A small image VQ-VAE, trained from scratch.
Training: 13100 steps, batches of 128.
Rows from block 6 of the encoder of a small image VQ-VAE, named by matrix and row number. Rows with one number belong to one channel. Each number is 128 + 32 x the weight over its row's rms, rounded and kept within 0 to 255. All counts start at 0. Numbers have three digits each.
After each channel's rows are labels from the 100 images, of 14976, where the channel reaches its highest value: "strongest on" is what is common among them. Only what is clearly more common there than usual is listed. The data: retinal OCT scans (Kermany 2017).
# convs0: first 3x3 conv, stride 2 (encoder.blocks.6.convs.0.weight, 176x112x3x3, each kernel summed), inputs 0-55
# convs1: second 3x3 conv (encoder.blocks.6.convs.1.weight, 176x176x3x3, transposed, each kernel summed), outputs 0-58

convs0.36:183179084150122102099080128142125139142102148107159116151095118175083141214131101082172151153094169173138174131118136123145151103101145119087079097135118109179166124084
convs1.36:078094152125113157112148073104140175090132128171126166121085125134118146108131128144069127054080195107087081071117127070148125114146106087114126156121120153124127150104118113110
strongest on: finding: diabetic macular edema

convs0.78:147122157151165120085145144144184140145157112081036157143087149169151110057163076104081158116179126098088157161156095151091103161164085161134181123128103121144077137106
convs1.78:117115085156136167147164134099133128131125169126240156106120168136082154103121150159184137106088063127206124056149144144118128157131084164117133169136143183101138092128133151108
strongest on: finding: diabetic macular edema

convs0.12:100100141138169125103137117121144116129111096173197102081150156133115128172174110176141109150134073119148049148139045143093116163147151115140101125109132150159122078120
convs1.12:142133148140118164096050171097158108119106127083129129110140076125091186115160074164102144068175094131101128146152088136176148142130138100116164112132113145159061150098130129052
strongest on: finding: diabetic macular edema

convs0.43:136156117148150155151127103092172133099162141138133128168143165146128150110211149092193131155133131109062219144181107105113128171123125135088094160135160115151116133112
convs1.43:153160125164097135063114140147141118178147020157235134096085148142082126109142089162172139113078163144087148040159124037141112176148091144113117108120100127117114141125128147093
strongest on: finding: diabetic macular edema

convs0.17:122075131094199138108140118108167154109171119158048148143188131173170135061088108220127136136134060132118122154172133127095136106160071133082126105143115181125103130153
convs1.17:146144114112157118103135175099147090108107176125114147090134101090127166151112085133135124168169047115093140195135184117082107151118153168172135180139116141135122125125117153238
strongest on: finding: choroidal neovascularization

convs0.99:147155142134129145175099097112131101210197122125171081135138140110115135131127133189125119160139073165107132169161111167158134150139137144143086141152133096057131119130
convs1.99:107032120143122138112160134150134139104119087093006156100152109132141123133084126125124123128169179135127150165159166161142129143129196142142125172143172097119120113162157159142
strongest on: finding: diabetic macular edema

convs0.113:160129171151154122129162106130155155072110149168178178126156166158155185142100130178119128107079079129167150159173131097100083121167154076178137142186126173181141142144
convs1.113:122135170128095118183098161170121150114130082081152116027128061143079147065134155150091124114110086155105098125148147110078116131107170213124145120115165186161111117107103135180
strongest on: finding: diabetic macular edema

convs0.141:099127101129144165124107144135136148129118165130110138115154112141184156180123091103116162144133152097124049128160120111144192170134143156124163088162170168150147161137
convs1.141:121048094099151137130081102107111146113096167117115129151141069082118141080117095130093119108097041104105102090136101101101103154151095029145129135150126078093156110111088122098
strongest on: finding: diabetic macular edema

convs0.39:154114056132145134155127157188164172156144144142134094108187146183100172182222155106121171116100151154115140136105113126066131090133131130131095169160109135163153097125
convs1.39:103065207125100154087124121159129086139170093140197084159134133173147082065120124160201129052120090135060048118137146025125122159154133172090140089118098170095143130111135138076
strongest on: finding: diabetic macular edema

convs0.47:123140144120134160149165145160137087191194182126168092122144148098117165157096076117126112145110071154115139162144076135124138147165160129192121186130182093197158085165
convs1.47:119105134174101164119051139160131144128129122139159139161081130148119112116126169109168144093102136110112160068169093086156142139119143082107106157148168140122133115118106150072
strongest on: finding: diabetic macular edema

convs0.66:109123124102107106128123110137122055122107137186085123139082122152154076115123113142115148101162143139083140133163135144130113187184203149133117084180117126178128114137
convs1.66:099127152137125122118160094119135126125123141105175188143196073090130121122136065125023100105172096117083130179120128141085117133146106147149133140143138094123101063135111116217
strongest on: finding: diabetic macular edema

convs0.117:133103123135101133098119127137092145156212145144130078138186132130114149184087201172110099144111083181088138166104091118144099126132133093100105161148177096153200129128
convs1.117:087149199119059093130196143108118094126120098155099161106142151100128142149165124122110106028161097131158073164112177132115121149098120111126174154117132153127136053127147088185
strongest on: finding: diabetic macular edema

convs0.38:077124078097143131116073124090181097095119155104128117171136155179118137100119132224113080146137122166106063143168106114112067103168134192075163148170110155116161158100
convs1.38:108138128136140152100065179112164015109119156142036161110149104112069101142118125127132123125147078136113103162119109122120136153166120076164137137126131055077158116146126148165
strongest on: finding: diabetic macular edema

convs0.137:154151152131140118130156142129086134154115127168146119083110096121127113166189141136096118174078178109144088076111158078165152100093058127153160144087109106167173113137
convs1.137:149074121131115142148040127183141064123133080081110116107127140186167099104134127122209154119152161137089135108111112073129156113157166139119145121127117092136083158121123126146
strongest on: finding: diabetic macular edema

convs0.58:180166106178117120134128132169152156175140166136187171153156176186155146081220140150125119144125186161129146132133114174143102131148134104140074170138098147112157165109
convs1.58:087144150119113140111183113077111069141158106158110165156134118101117096105117056145097142049120202120094059084129152053122103134131146090120153160122119154124159111118124116123
strongest on: finding: diabetic macular edema

convs0.106:192132197151129128114147115138142109085114117142148132129126125150126132165201137198115129143118180135155121136169071127164101133139133102145121125126163123134135139191
convs1.106:086110101129069133144108058109077110118169171114102125118170133131115096111140084124100126135177192141097125143136138203142119109113134150112167134120164139121142131173168097178
strongest on: finding: diabetic macular edema

convs0.79:052096169140128126151138127159112061085099117147111173140103126114101133139067167172230164125138089118138198131123089107159090091113133145146078139132169193114127108074
convs1.79:126140138142128123107137105131112109091116098162109233117143104172056084118126101123107133140132152122128128192130149159117128156123107125155169104124108149168129128132146124233
strongest on: finding: diabetic macular edema

convs0.129:120067128154135126142127127101154140157200123164124157154152151134131140117136165212125112147119071137088092171138115150121113142172122161124130159186112173035172168139
convs1.129:104070102127141151099115160133128066102122155143049140077154071127122110133103052157117149089157023145071132168157127106130120173141164135150121122114111111158135103120151142193
strongest on: finding: diabetic macular edema

convs0.15:124137141120155143138154102100140133152221130163146089131142113095111121162152129163204143197137100117057158144088098135130168097154100130183093125113157200188110091053
convs1.15:111075162140066122163122098136145137139107132124156135147078155111145130103115144136213125135069073128174133050127132052118123151103130080092101120146109093119113122111093126066
strongest on: finding: diabetic macular edema

convs0.170:140138086089174132166135131138135128171138145083137116134087154135149153169173079089124102165086103112146108158150104097068124157142148126035166065148155144194107149173
convs1.170:110098075126145145102180135136123109097100223123075191160109122106069184129098076157083136101069103116143119031131154087100128137128114049126148115116165137059112108102085098090
strongest on: finding: diabetic macular edema

convs0.74:134108164078109126128104141138095134154156156188124110120121126112133132135005131166161159124121123133079124122127097138104130114169164137105079093152141152133158102103
convs1.74:093123170137095144091124122104126117130126110107126128111141096155178141048150148130175135131172112121138123211106107142136115123121141124114143144116146055130098095142138139189
strongest on: finding: diabetic macular edema

convs0.16:107145071137119090129085065112119074151133076117095170105122152122090099177199129093185168157127133080132149115131135155120108131196124091089112128104119168148111103106
convs1.16:122090100124143108130175097108136109138147132198142135142128125101127158164128076130122137145196120124135163165120216158120111152106133129114149083143108180183174146146133116138
strongest on: finding: diabetic macular edema

convs0.172:139097186150118143099172133111167013066191124079162104100100134140068112131083187105150144139165092129126145131140086143192119093153158117116106152123129079127126085093
convs1.172:144108083161109154094116141163127141134106037134093058064080155165126140126095117112062116027128097142113162150156137117118132136133140092128156101143070118135150138129142157206
strongest on: finding: diabetic macular edema

convs0.60:118161229137169155086117149131168072143117152156159104130133116165113145143105122106138161139081098122103209143144147127158110145151116145140110133134157107114151128126
convs1.60:112183120146104137115107116168157129160091127119024201154112178143107116137177127133175143098065162126113083061149129116144124155149112094137122105138064100156114128109119123065
strongest on: finding: diabetic macular edema

convs0.59:130097109133085135162139150158146139158155142045091191156160118091156117088108152129096127157136140135170134159158113130126110104149094120123138125106080142172142153095
convs1.59:079122152133118124122177100072129128163151167168138130159114076126139131159133105142110130127092100108119117064148159135095084147100113054126115131134147107155167059075129123069
strongest on: finding: diabetic macular edema

convs0.70:135163103150115137097105136120130157134113159103155129167114175118113171171168125033131104108153126134103112173128154121113158152141206094132111121154115153223158131125
convs1.70:088049098107144138140126112120137136134132175109123183145074097139032155120127127151058149142069153128091120047129108062146109135162125109124137155125143154057121132108127121093
strongest on: finding: diabetic macular edema

convs0.1:136101145102152160103130135165171132102135156168071159153098115106158104119076067159142136125076136144182171171138124137098079111155107148169122076140140193144130092058
convs1.1:114123093175062146095116124082141129148140134147054128106096111140174173072110123137212157117100085127101079181163079103105131120126113137142136113124095069074132078143124156166
strongest on: finding: diabetic macular edema

convs0.174:161126127151142130133153145110167101104108080116136152123124142094139163134141145089070183118131147129109207108117144111086102152141108123186134138106107174177109107105
convs1.174:113138201121087103134104144169109110100133203124191119166096138061143174101156154156149101157077059137136138138144200073080125145116127204110148110126179165103129052134123136159
strongest on: finding: diabetic macular edema

convs0.35:138112072124167123187133103072179127175071125180113089114161151118122155111163141101154145165143119105079113123126117110137136173124142089143051112106087127216110126086
convs1.35:157126105135143138142028085089162126111124137136182163096082102100136141122098082123125113146103107119107102088107184083105128159149144131147127095141150214132120164109109115058
strongest on: finding: diabetic macular edema

convs0.84:170128131132171173094141105101133095147219143151146081117068129105109126160029115156096141118172099158066164146113093155168095145125136153152140128123140099081127132125
convs1.84:132162067141129126089138163150119115127102111089034170051144101167127139144129128118121133081127028149046105103144116120112132137161105089157104102143041067092102121157131136110
strongest on: finding: diabetic macular edema

convs0.120:108148214117144135113112113098145126133198171190137063154160141132085126138138138127168091114153099130124130126136136131178139163135147156128101076157161105112142103174
convs1.120:138155074139103140095153136190135136136112121096100144058170087169075138144077119108039126127115068119192124038088079073114126148144135117142122189159155137117124158127114128108
strongest on: finding: diabetic macular edema

convs0.69:182123099119119156145180149104165124148106141123138162161149192140072194130157111069080118106094117164114098184128149154077127173166123101119152140172141145149156117156
convs1.69:077113079160114133119132152127123073111124141110099163092139063118111124118100069129066113080082073137102093096144064058121142124152131042133110109139094066028115087157144131131
strongest on: finding: diabetic macular edema

convs0.50:137134095103153138123151123185106134153209152096150109112160107142137189199170133124120135173101064114161136144140041183076118131160156086145109089149147085181094124113
convs1.50:128116063090141118127142084156114150118112174123114159126136140105138165130144100148192154141056138116158172036119162173090112110100152187117096179119165231137166109099143126109
strongest on: finding: choroidal neovascularization

convs0.8:122111135119103151123150129164139089108144163212127122115106094107165117177164121182094123239148101088130101142148090173127134164125138143119133129108156094178127140094
convs1.8:152126090147125141138143146121165099127091131074180157066114129141118145096147109142131158070134102121191148136134096110127136116112134140119075164120149118162051164084097109152
strongest on: finding: diabetic macular edema

convs0.75:129152156133167125118184096154168084121162121122071125113135113170146114055110125179114075140189056101112173137135067169115107151116133135121131100121129115112085103099
convs1.75:119159071125131129180118090145104088126149127122126209109095155130059060084128111142136139116088165135149102082131144142137117173134139140107137177127144140096171156127157154131
strongest on: finding: diabetic macular edema

convs0.109:146115065132107148115139153139116120088169159068105116163174067124174186160113154102105117192069156171132120113139127130047117153112133118191119117141170112127079123167
convs1.109:112065197123154149107091115149122185157139159171155128184087128075152117074135123156144143148112099137062086117121128078127141115121125124112110116105130139118131127104140132053
strongest on: finding: diabetic macular edema

convs0.6:152111101118183120173179138132125140178166121120132176162128130135187149059166089110071181114143152178173153161150095127115110140132120102147161127140094189197100089117
convs1.6:085103098133125176109085119100100127153144118124147198150155117187105198107140130158160142142058111135191127007151119135127098124138112176142112122151179124073155159126115127124
strongest on: finding: diabetic macular edema

convs0.18:147165062134155154111134131142136135142034155104116149156091188131094147159255120086111172171101158138177133117139139171108074101146098129113145127142156141151114117102
convs1.18:098166169146099119128151138156168119160146117113197082142117163153076127119120120127179121126094172138127121038104131072145138149151140171100129060124082111096112120121111149093
strongest on: finding: diabetic macular edema

convs0.154:147070143110102108151082117144104095118068152138164124126106112120107155147160156145151133151115147121142121100128136051164117064107073140057109137134084162113192121171
convs1.154:127098154150115159062111146156115140116120122072114100117152155168146148111093137134082147128154110139066160150139062124150136116161142180135108136173127118113079192145098144189
strongest on: finding: diabetic macular edema