{
  "encoder_arch": "resnet",
  "model": "image VQ-VAE",
  "dataset": "retinal OCT scans (Kermany 2017)",
  "train_examples": 98430,
  "image_size": 48,
  "crop_scale_min": 1,
  "horizontal_flip": true,
  "bottleneck": "vq",
  "downsampling_factor": 8,
  "encoder_norm": "groupnorm",
  "encoder_activation": "relu",
  "encoder_weight_standardization": false,
  "encoder_depths": [3, 3, 3],
  "encoder_kernel_size": 3,
  "encoder_stem": "single",
  "encoder_avg_pool_shortcut": true,
  "encoder_widths": [80, 112, 176],
  "loss": "l1",
  "latent_channels": 4,
  "decoder_norm": "groupnorm",
  "decoder_activation": "silu",
  "decoder_weight_standardization": false,
  "decoder_widths": [48, 96, 192, 192],
  "decoder_blocks_per_level": 1,
  "decoder_block": "basic",
  "decoder_attention": false,
  "decoder_upsampling": "nearest_conv",
  "codebook_size": 256,
  "init": "orthogonal",
  "residual_init": "none",
  "optimizer": "adamw",
  "lr": 0.0015,
  "beta1": 0.9,
  "beta2": 0.95,
  "eps": 1e-08,
  "steps": 13100,
  "batch_size": 128,
  "epochs": 17.0,
  "lr_schedule": "wsd",
  "decay_fraction": 0.4,
  "final_lr_fraction": 0.05,
  "warmup_steps": 1310,
  "weight_decay": 0.0
}
Rows from block 6 of the encoder, named by matrix and row number. Rows with one number belong to one channel. Each number is 128 + 24 x the weight over its row's rms, rounded and kept within 0 to 255. All counts start at 0. After the name is the row's rms in percent of the matrix's.
# convs0: first 3x3 conv, stride 2 (encoder.blocks.6.convs.0.weight, 176x112x3x3), inputs 48-63, a 3x3 kernel for each
# convs1: second 3x3 conv (encoder.blocks.6.convs.1.weight, 176x176x3x3, transposed), outputs 54-71, a 3x3 kernel for each
convs0.51 092 [118 124 132 111 124 156 105 133 120 134 125 125 128 113 110 154 174 159 149 117 114 140 136 139 125 117 111  93 141 133  97 113  72 106 127 104 147 118 138 125  66 144 166 132 131 119 104 145 114 134 152 139 140 137 122 132  73 106 146 135 130 151 164  74 114 105 104 141 124 144 134 139 136 142 161 131 132 124 160 163 139 144 122 118 161 137 161 136 159 167 170 142 159 136 129 143 170 151 157 133 152 140 139 145 148 158 154 128 125 169 170 131 151 150 112 137 117 165 161 168 138 114 125 122 134 101 141 182 125 140 166 169 133 162 156  95 116 144 132 138 152 124 158 112]
convs1.51 098 [135 153 130 122 115 137 156 119 147 131 146 143 114 102 100 126 127 124 121 112 128 138  69 128 142 138 138 114 136 129 138 134 126 139 151 153  29  36  49 126 134 134   0  45  20 157 105  94 129 107 129 133  96 122 118 122 150  48 103  81  79 120  92 139 157 150 142 155 128 122 139 134 142 115 126 160 123 137 140 127 154 133 151 139 129 109 132 120 155 123 138 157 147 161  94 117 135 145 146 162 152 155 130 107 131 134 134 131 146 144 132 146 139 131 137  84 102 137 140 151 148 125 134 135 133 158  95 119 110 114 123 128 122 126 133 120 170 143 146 101 118 104  91 106 105 115 107  77  81  86 140 156 154 100  97 105 154 183 160 110 107 128]
convs0.52 098 [117 113 129 105 105 125 108 157 175 141 136 132 147 129 125 165 152 134  88 110 165 128 109 154 120 146 156 113 158 100 133 206 126 166 158 117  99 105  81 134 143 156 154 181 161 121  90  99 156 142 128 150 157 143 125 131 170 165 145  70  90 126 127 166 104 139  93 110 165 116 153 119 144 112 112 139 140 133 167 137 125 101 132 142 151 132 146 133 104 127 118 135 145 146 123 109 176 129 133 123 153 157 122 137 158 123  73 114  90 100 139 130  72  89 144  98 134 125 151 145 121 115 131 113 107 147 122 135 139 114 129 156 148 138 140 165 139 137 138 134 137 156 138  77]
convs1.52 092 [122 162 117 112 135 115 139 166 140 143 139 140 112 121 123 119 143 134 116 146 141 128  39 147 130 147 121 125 113 134 131 123 122 134 121 125 145 132 156 163 169 175 136 132 166 151 122 158 141  70 160 127 143 129  99 168 126 123 150 202  87 143  85 142 138 148 130 159 138 134 108 116 148 135 145 138  96 117 133 110 137 116 120 134 121 107 151 118 126 132 126 106 130 135  80 144 130 118 133 114 124 111 132 154 120 147 156 144 125 121 111 116 167  98 138 143 135 108  83 114 148 148 109 146 122 142 143 138 157 122 121 118 127 117 154 130  66 140 146 112 122 115  98  91 129 137 130 133  92 125 126 126 144 103  84 120 115 114 118 104 129 136]
convs0.53 111 [144 126 144 148 101 118 118 111 133 141 128 147 136 142 121 133 146 150 127 203 119 118 117 129  64 142 128 155  89 142 124 108 135 129 135 143 109  81 179 100 106  85 152 148 126 140  97 105 133 132 109 142 145 116 145 114  96 139 143 129 127 134 115 119 136 108 113 153 129 121 129 156 136 140 127 140 136 149 138 164 158 111 134 119 116 117 150 153 153 172 141 138 170 149 157 153 120 133 130 149 148 144 169 157 183 150 151 147  98 163 136 129 153 111 135 155 130 138 121 146 111 107  91 101  91  78  95 109 151 142 111 111 155 161 181 130 136 153 169 163 173 169 145 153]
convs1.53 095 [ 89 156 103 138  51  47 121 128 137 133 121 147 102 141 116 123 116 123 125 108 135 121 142 145 138 137 126 134 143 138 130 131 124 134 145 135  91  88 100 142 130 159  51  94  78 112  87 112 129 105 145 122 149 140 185 107 141 111 113 105 174 116 123  97 150 126 144 129 117 126 137 136 119 134 137 143 137 128 125 126 128 132 126 133 130 131 120 129 121 126 143 149 152 144 140 119 131 131 143 121 113 127 138  87  72 106 121 117 118 138 124 163 111  72 131 128 135 120 143 136 167 129 118 137 126 137  74 116 147 107 157 134 157 165 157 109 151 114 145 140 123 142 126 130 114 134 102 117 135 128 149 182 154 110 112 117 160 178 171 115  72  87]
convs0.54 084 [ 97 147 138 159 189 165  92  85 103 138 128 138 136 143 155 126 121 142 108 127 118 140 130 143 130 139 108  85  96  93 131  77 124 126 121 109 164 146 170 118 119  94 141 143 146 154 157 170 161 163 154 138 113 109 122 123 104 134 115 141 124 134 105 127 145 144 100  99  93 136 131 138 114 128 135 103 102 142 148 186 172  92  99 100 128 137 118 156 165 144 148 135 149 144 118 141 109 115 126  88 105  60 118 109 126 177 185 176 126 130 110 133 144 123 117 156 110 146 136 147 152 154 155 116 186 151 115 143 136 128 138 153 128 111 117 141 130 153 137 137 132 142 133 150]
convs1.54 078 [127  65 109 130 144 111 127  96 128 123 127 123 118 126 130 120 121 143 137 146 141 126 120 157 132 192 167 148 123 117 126 144 155 130 130 134  85  71 104  81  77  82  92 102 102 117 159 133 128 141 140 136 131 128 115 107  95  86  75  33 175 147 139 108 113  95 156 134 144 126 107 130 125 128 121 142 159 146 134 165 158 128 134 115 129 154 151 125 115 117 132 140 124 152 149 148 136 196 169 127 103  98 148 163 138 125 134 147 122 113 112 126 127 121 136 121 140 157 123 141 140 151 134 145 175 149 116 103 141 109 160 142 146 158 134 135 126 136 144 144 135 143 188 154 113 121 131 106 113 106 165 158 166 128 144 144 160 174 156  97 151 133]
convs0.55 086 [146 144 134 117 106 158 154 154 127 141 137 128  98 131 136 159 165 172 182  81 162  72 119 129 121 141 145 118 113 128 144 152 142 164 157 192 152 163 173 138 124 126 169 152 163 127 160 170 145 154 146 161 141 143 120 121 150 127 113  86 127 109  97 125 129 130 136 156 144 142 127 119 120  97 102 144 163 166 149 152 168 159 143 128 143 136 153  92  99 110 162 170 178 150 128 136 139 154 190 129 106 138 132 178 158 140 151 125 100  95 128 138 127 121 145  94  88 126 138 161 171 138 171 113  89  86 159 150 148 137 148 148 163 146 155 113 131 137 160 165 159 132 134 116]
convs1.55 082 [133 165 160 158 185 152 128 129 134 144 137 163 136 147 113 132 122 118  98 126 105 101  88 118 137 151 123 125 143 134 143 114 105 150 124 136  94 107  74 144 143 120  61  57  61 128  88  99 105  45  96 156 138 148 133 113 147  86 128  92 127 125 124 127 126 130 152 162 123 132 113 110 127 111 146 139  95 133 133 152 152 132 130 136 146 129 114 119 116 128 136 140 140 120 108 128 125 152 129 132 131 144 146 143 160 115 129 133 118 124 130 136 187 160 136 142 136 149 129 138 135 148 146 130 136 137 108 139 118  68 153  69 146 152 158 117 133 176  92 110 118 102 122  96 120 119 105  89  72  56 162 129 145 113 106 109 134 166 169 110 122 101]
convs0.56 098 [144 172 181 120 114 133 118 115 139 142 151 125 131 157 155 131 124 159 110 121 139 130 134 133 122 130 140 116  81 140 133 162 123 119 138 147 124 122 172 154 136 140  97 128  73 158 195 201 120 131 137 155 135 169 113 142 152 109 109 124 133 157 148  95 119  90 148 137 164 133 154 140 132 109 105 134 136 111 113 141 145 116 110  88 103 126 143 157 157 170 129 153 167 134 125 154 102 129 149  93  40  97 130 132  89 133 142 120 128 172  82 208 181 175 136 136 107 124  90 130  99 134 157 100 105 109 132 141 137 148 123 140 140 161 160 137 156 147 158 144 132 123 139 169]
convs1.56 089 [114  83 118 131 201 119 126 150 148 124 109 128 109  99 168 147 131 123 108  80 109 118 130 139 145 115 141 152 112 129 129 131 134 128 136 136 115 106  94  94 113 130 122 110 147 149 121 143 107  22 131 143 130 158 116  81  85  81  81  63 138 128 105  98 121 107 130 177 119 107 104 120 118 127 123 138 138 135 132 158 139 116 113 107 130 154 129 125 115 133 133  95 134 149 178 155 133 120 135 118 123 133 129 171 120 118 113 128 128 157 144 126 161 116 129 138 122 137 149 130 146 166 130 129 132 124 107  99 132 127 136 124  89 114 120 136 106 142 123 173 163 103 132 131 105  92 105 111  96  92 151 158 153 114 117 128 170 138 150 124 110 129]
convs0.57 090 [142  98  94 128 164 168 115 112 166 135 117 141 159 154 119 148 132 133  94 152 112 176 117 139  98 126 142 109 137 103 127 113 136 129 154  98  99  98 132 148 160 111 155 116 105 162 110  72 127 127 137 133 144 137 141 116 110 131 155 145 153 150 143 112 112 135 109 137 127 131 114 149 134 152 144 153 131 122 180 172 161 118 166 155 119 122 135 102  95  78 130 129 115 127 121 148 130 108 117 124 149 201 176 173 164 150 145 154 129  86 124 139  80 104 105 105  98 136 121 122 153 123 106 100  92 121 144 132 144 132 162 140 146 103 150 115 130 126 105 105  77 114 131 101]
convs1.57 090 [143 104 144 146   0 129 122 142 146 132 123 124 119  82 125 111 125 140 139 141 151 105 112 139 150 132 136 143 128 125 112 115 149 142 156 143 105  72  78 145  83 101  79  81 109 108 120 124 135 149 126 139 170 127 112 145 147  82  73 109  78 176  82 145 100 120 130 123 130 115 116 128 137 157 131 139 124 139 141 140 132 131 119 113 111 144 143 110 142 128  99 135 127 122 124 140 130 127 137 145 147 133 111 101 159 128 140 141 130 108 128 159  89 132 136 131 132 112 106 114 127 142 159 130 153 147 109  67 105 119 130 126 115 127  96 132 145 110 126 124 160 137 134 136 141 121 119 134 113 105 155 160 156 122 106 133 130 150 141 106 116 115]
convs0.58 104 [149 143 147 141 163 149 157 106  97 119  98 119 149 135 125 132 155 143 159 113  68 143  98 200 112  78 110  85 161 113 179 106  94 142 143 172  88  74  99 138 145 118 126 155 171 132 127 127 140 136 161 153 120 123 150 150 111 155 134 151 129 135 124 107 101 153 150 130  95 133 108 129 113 108 108 157 156 130 120 123 148 161 136 133 136 126  90 125 148 164 154 109  88  93  87  98 125 123 136 162 155 166 133 102 151 113 120 138 130  94 114 141 141 138  99 188 148 112 124 135 110 110 129 137 132 137 143 124 137 134 115 111 132 142 128 130 115  95 130 156 140 146 142 160]
convs1.58 103 [114  80 123 147 104 125 152 117 150 152 133 142 101 113 123 126 110 129 134 122 125 101 152 138 112 162  99 148 125 129 109 125 134 117 117 120 109 109 106 171  81 131 133 150 153 134 151 141 132 112  88 114 124 130 135 112 109 161 104 164 131  82 148 128 135 123 156 134 108 118 109 142 135 117 124 136 132 139 133 167 111 130 122 125 128 120 128 123 118 132 134 153 124 119  89 133 126 153 118 133 124 121 108  40 132 127 141 130 134 148 130 136  99 111 137  78 153 130 150 133 126  84 130 140 131 137 100 103 126 137 125 123 118 146  98 134 147 127  99   7 121 108 135 103 116 129 125 127 100  98 133 127 136 127 127 130 125 149 105  93 128 103]
convs0.59 094 [160 113 100 137 143 142 112 114 122 107  97 101 105 156 145  80 134 154  68 130 125  88  92 153  68 152 116 157 132 137 139 113 143  93 138 147 153 126 155 153 154 151 128 159 119 134  87 100 131 135 157 156 151 146 137 134 124 145 133 156 121 135 151  83  96  75 132 156 110 123 146 121 118 154 141 160 151 150 124 151 171 112 161 154 136 145 140 136 128 122 157  85  86 118 142 130 103 124 126 113 133 107 169 131 105 132 172 153 164 134 149 132 156 146 160 119 142 127 159 162 126 147 111 133 146 168 166 148 146 126 150 152 124 150 107 185 141 122  97 131 130 147 130 145]
convs1.59 100 [142  91 111 103  55  64 124 113 146 121  98 131  99  80  87 130 123 128 125 131 140 142 122 126 133 128 109 117 116 126 128 111 107 150 139 144 114  84  81 127 147 142  99  81 105 133 152 126 151 126 130 140 140 144 175 202 142 146  85  93 106 132 128 113  75 113 113 160  83 147 139 131  99 129 118 119 144 153 145 135 112 140 126 126 135 159 113 134 123 114 111 112 116 107 155 138 137 129 105 108 108 111 127 154 118 132 142 122 136 115 120 139  94  82 127 130 150 104 115 117 138 160 141 117 119 127 116 102 134 129 126  85 115 139 181 119  96 109 144 158 110 118 129 117 111 121 137 106  80  53 133 163 142 145 144 141 142 143 156 133 104 124]
convs0.60 107 [136 176 145 119 136 131 117  86 118 110 138 126 134 116 142 125 127 153 182 115 120 137 126 142 147 113 151 110 120 111 133 114  99 152 134 120 128 159 131 144  54  76 195 132  94 103 144 127 115 132 159 139 153 143 107 129 133 123 128 120 121 114 178 108 116 143 129 118 167 111 144 110 150 139 139 139 133 128 143 140 115 169 153 129 125 159 148 146 167 203 145 170 182 150 140 158 123  89  92 151 130 154 117 118 134 111 138 167 118 123 131  92 111  92 164 169 169  80  89 149 110  89  86  77 168 152 118 123 123 146 137 139 115 143 145 140 143 143 124 140 156 106 133  92]
convs1.60 109 [132 122 133 130 146 136 112 127 113 124 116 116 112 140  82 140 133 142 127 122 144 139  84 120 132 138 125 127 102 132 134 119 100 141 150 134  80 132 120 144 144 148  38  86 102  93 102 118 133  70 135 116 136 112 148 135 104  76  82 106  89 131 111 130  89  94 132 168 112 116 114 131 148 128 136 165 102 117 122 116 113 129 121 123 125 129 112 119 122 134 147 117 155 151  91 118 133 125 127 129 112 131 147 110 116 121 164 128 120 114  96 130 148 136 117 111 120 124 134 130 148 128 143 124 122 134  76 100 128 124 164 124 125 116 150 143 127 126 175 125 119 110 122 125 136 162 122 108 119 107 138 144 134  94  67 113 151 166 141 115  58  83]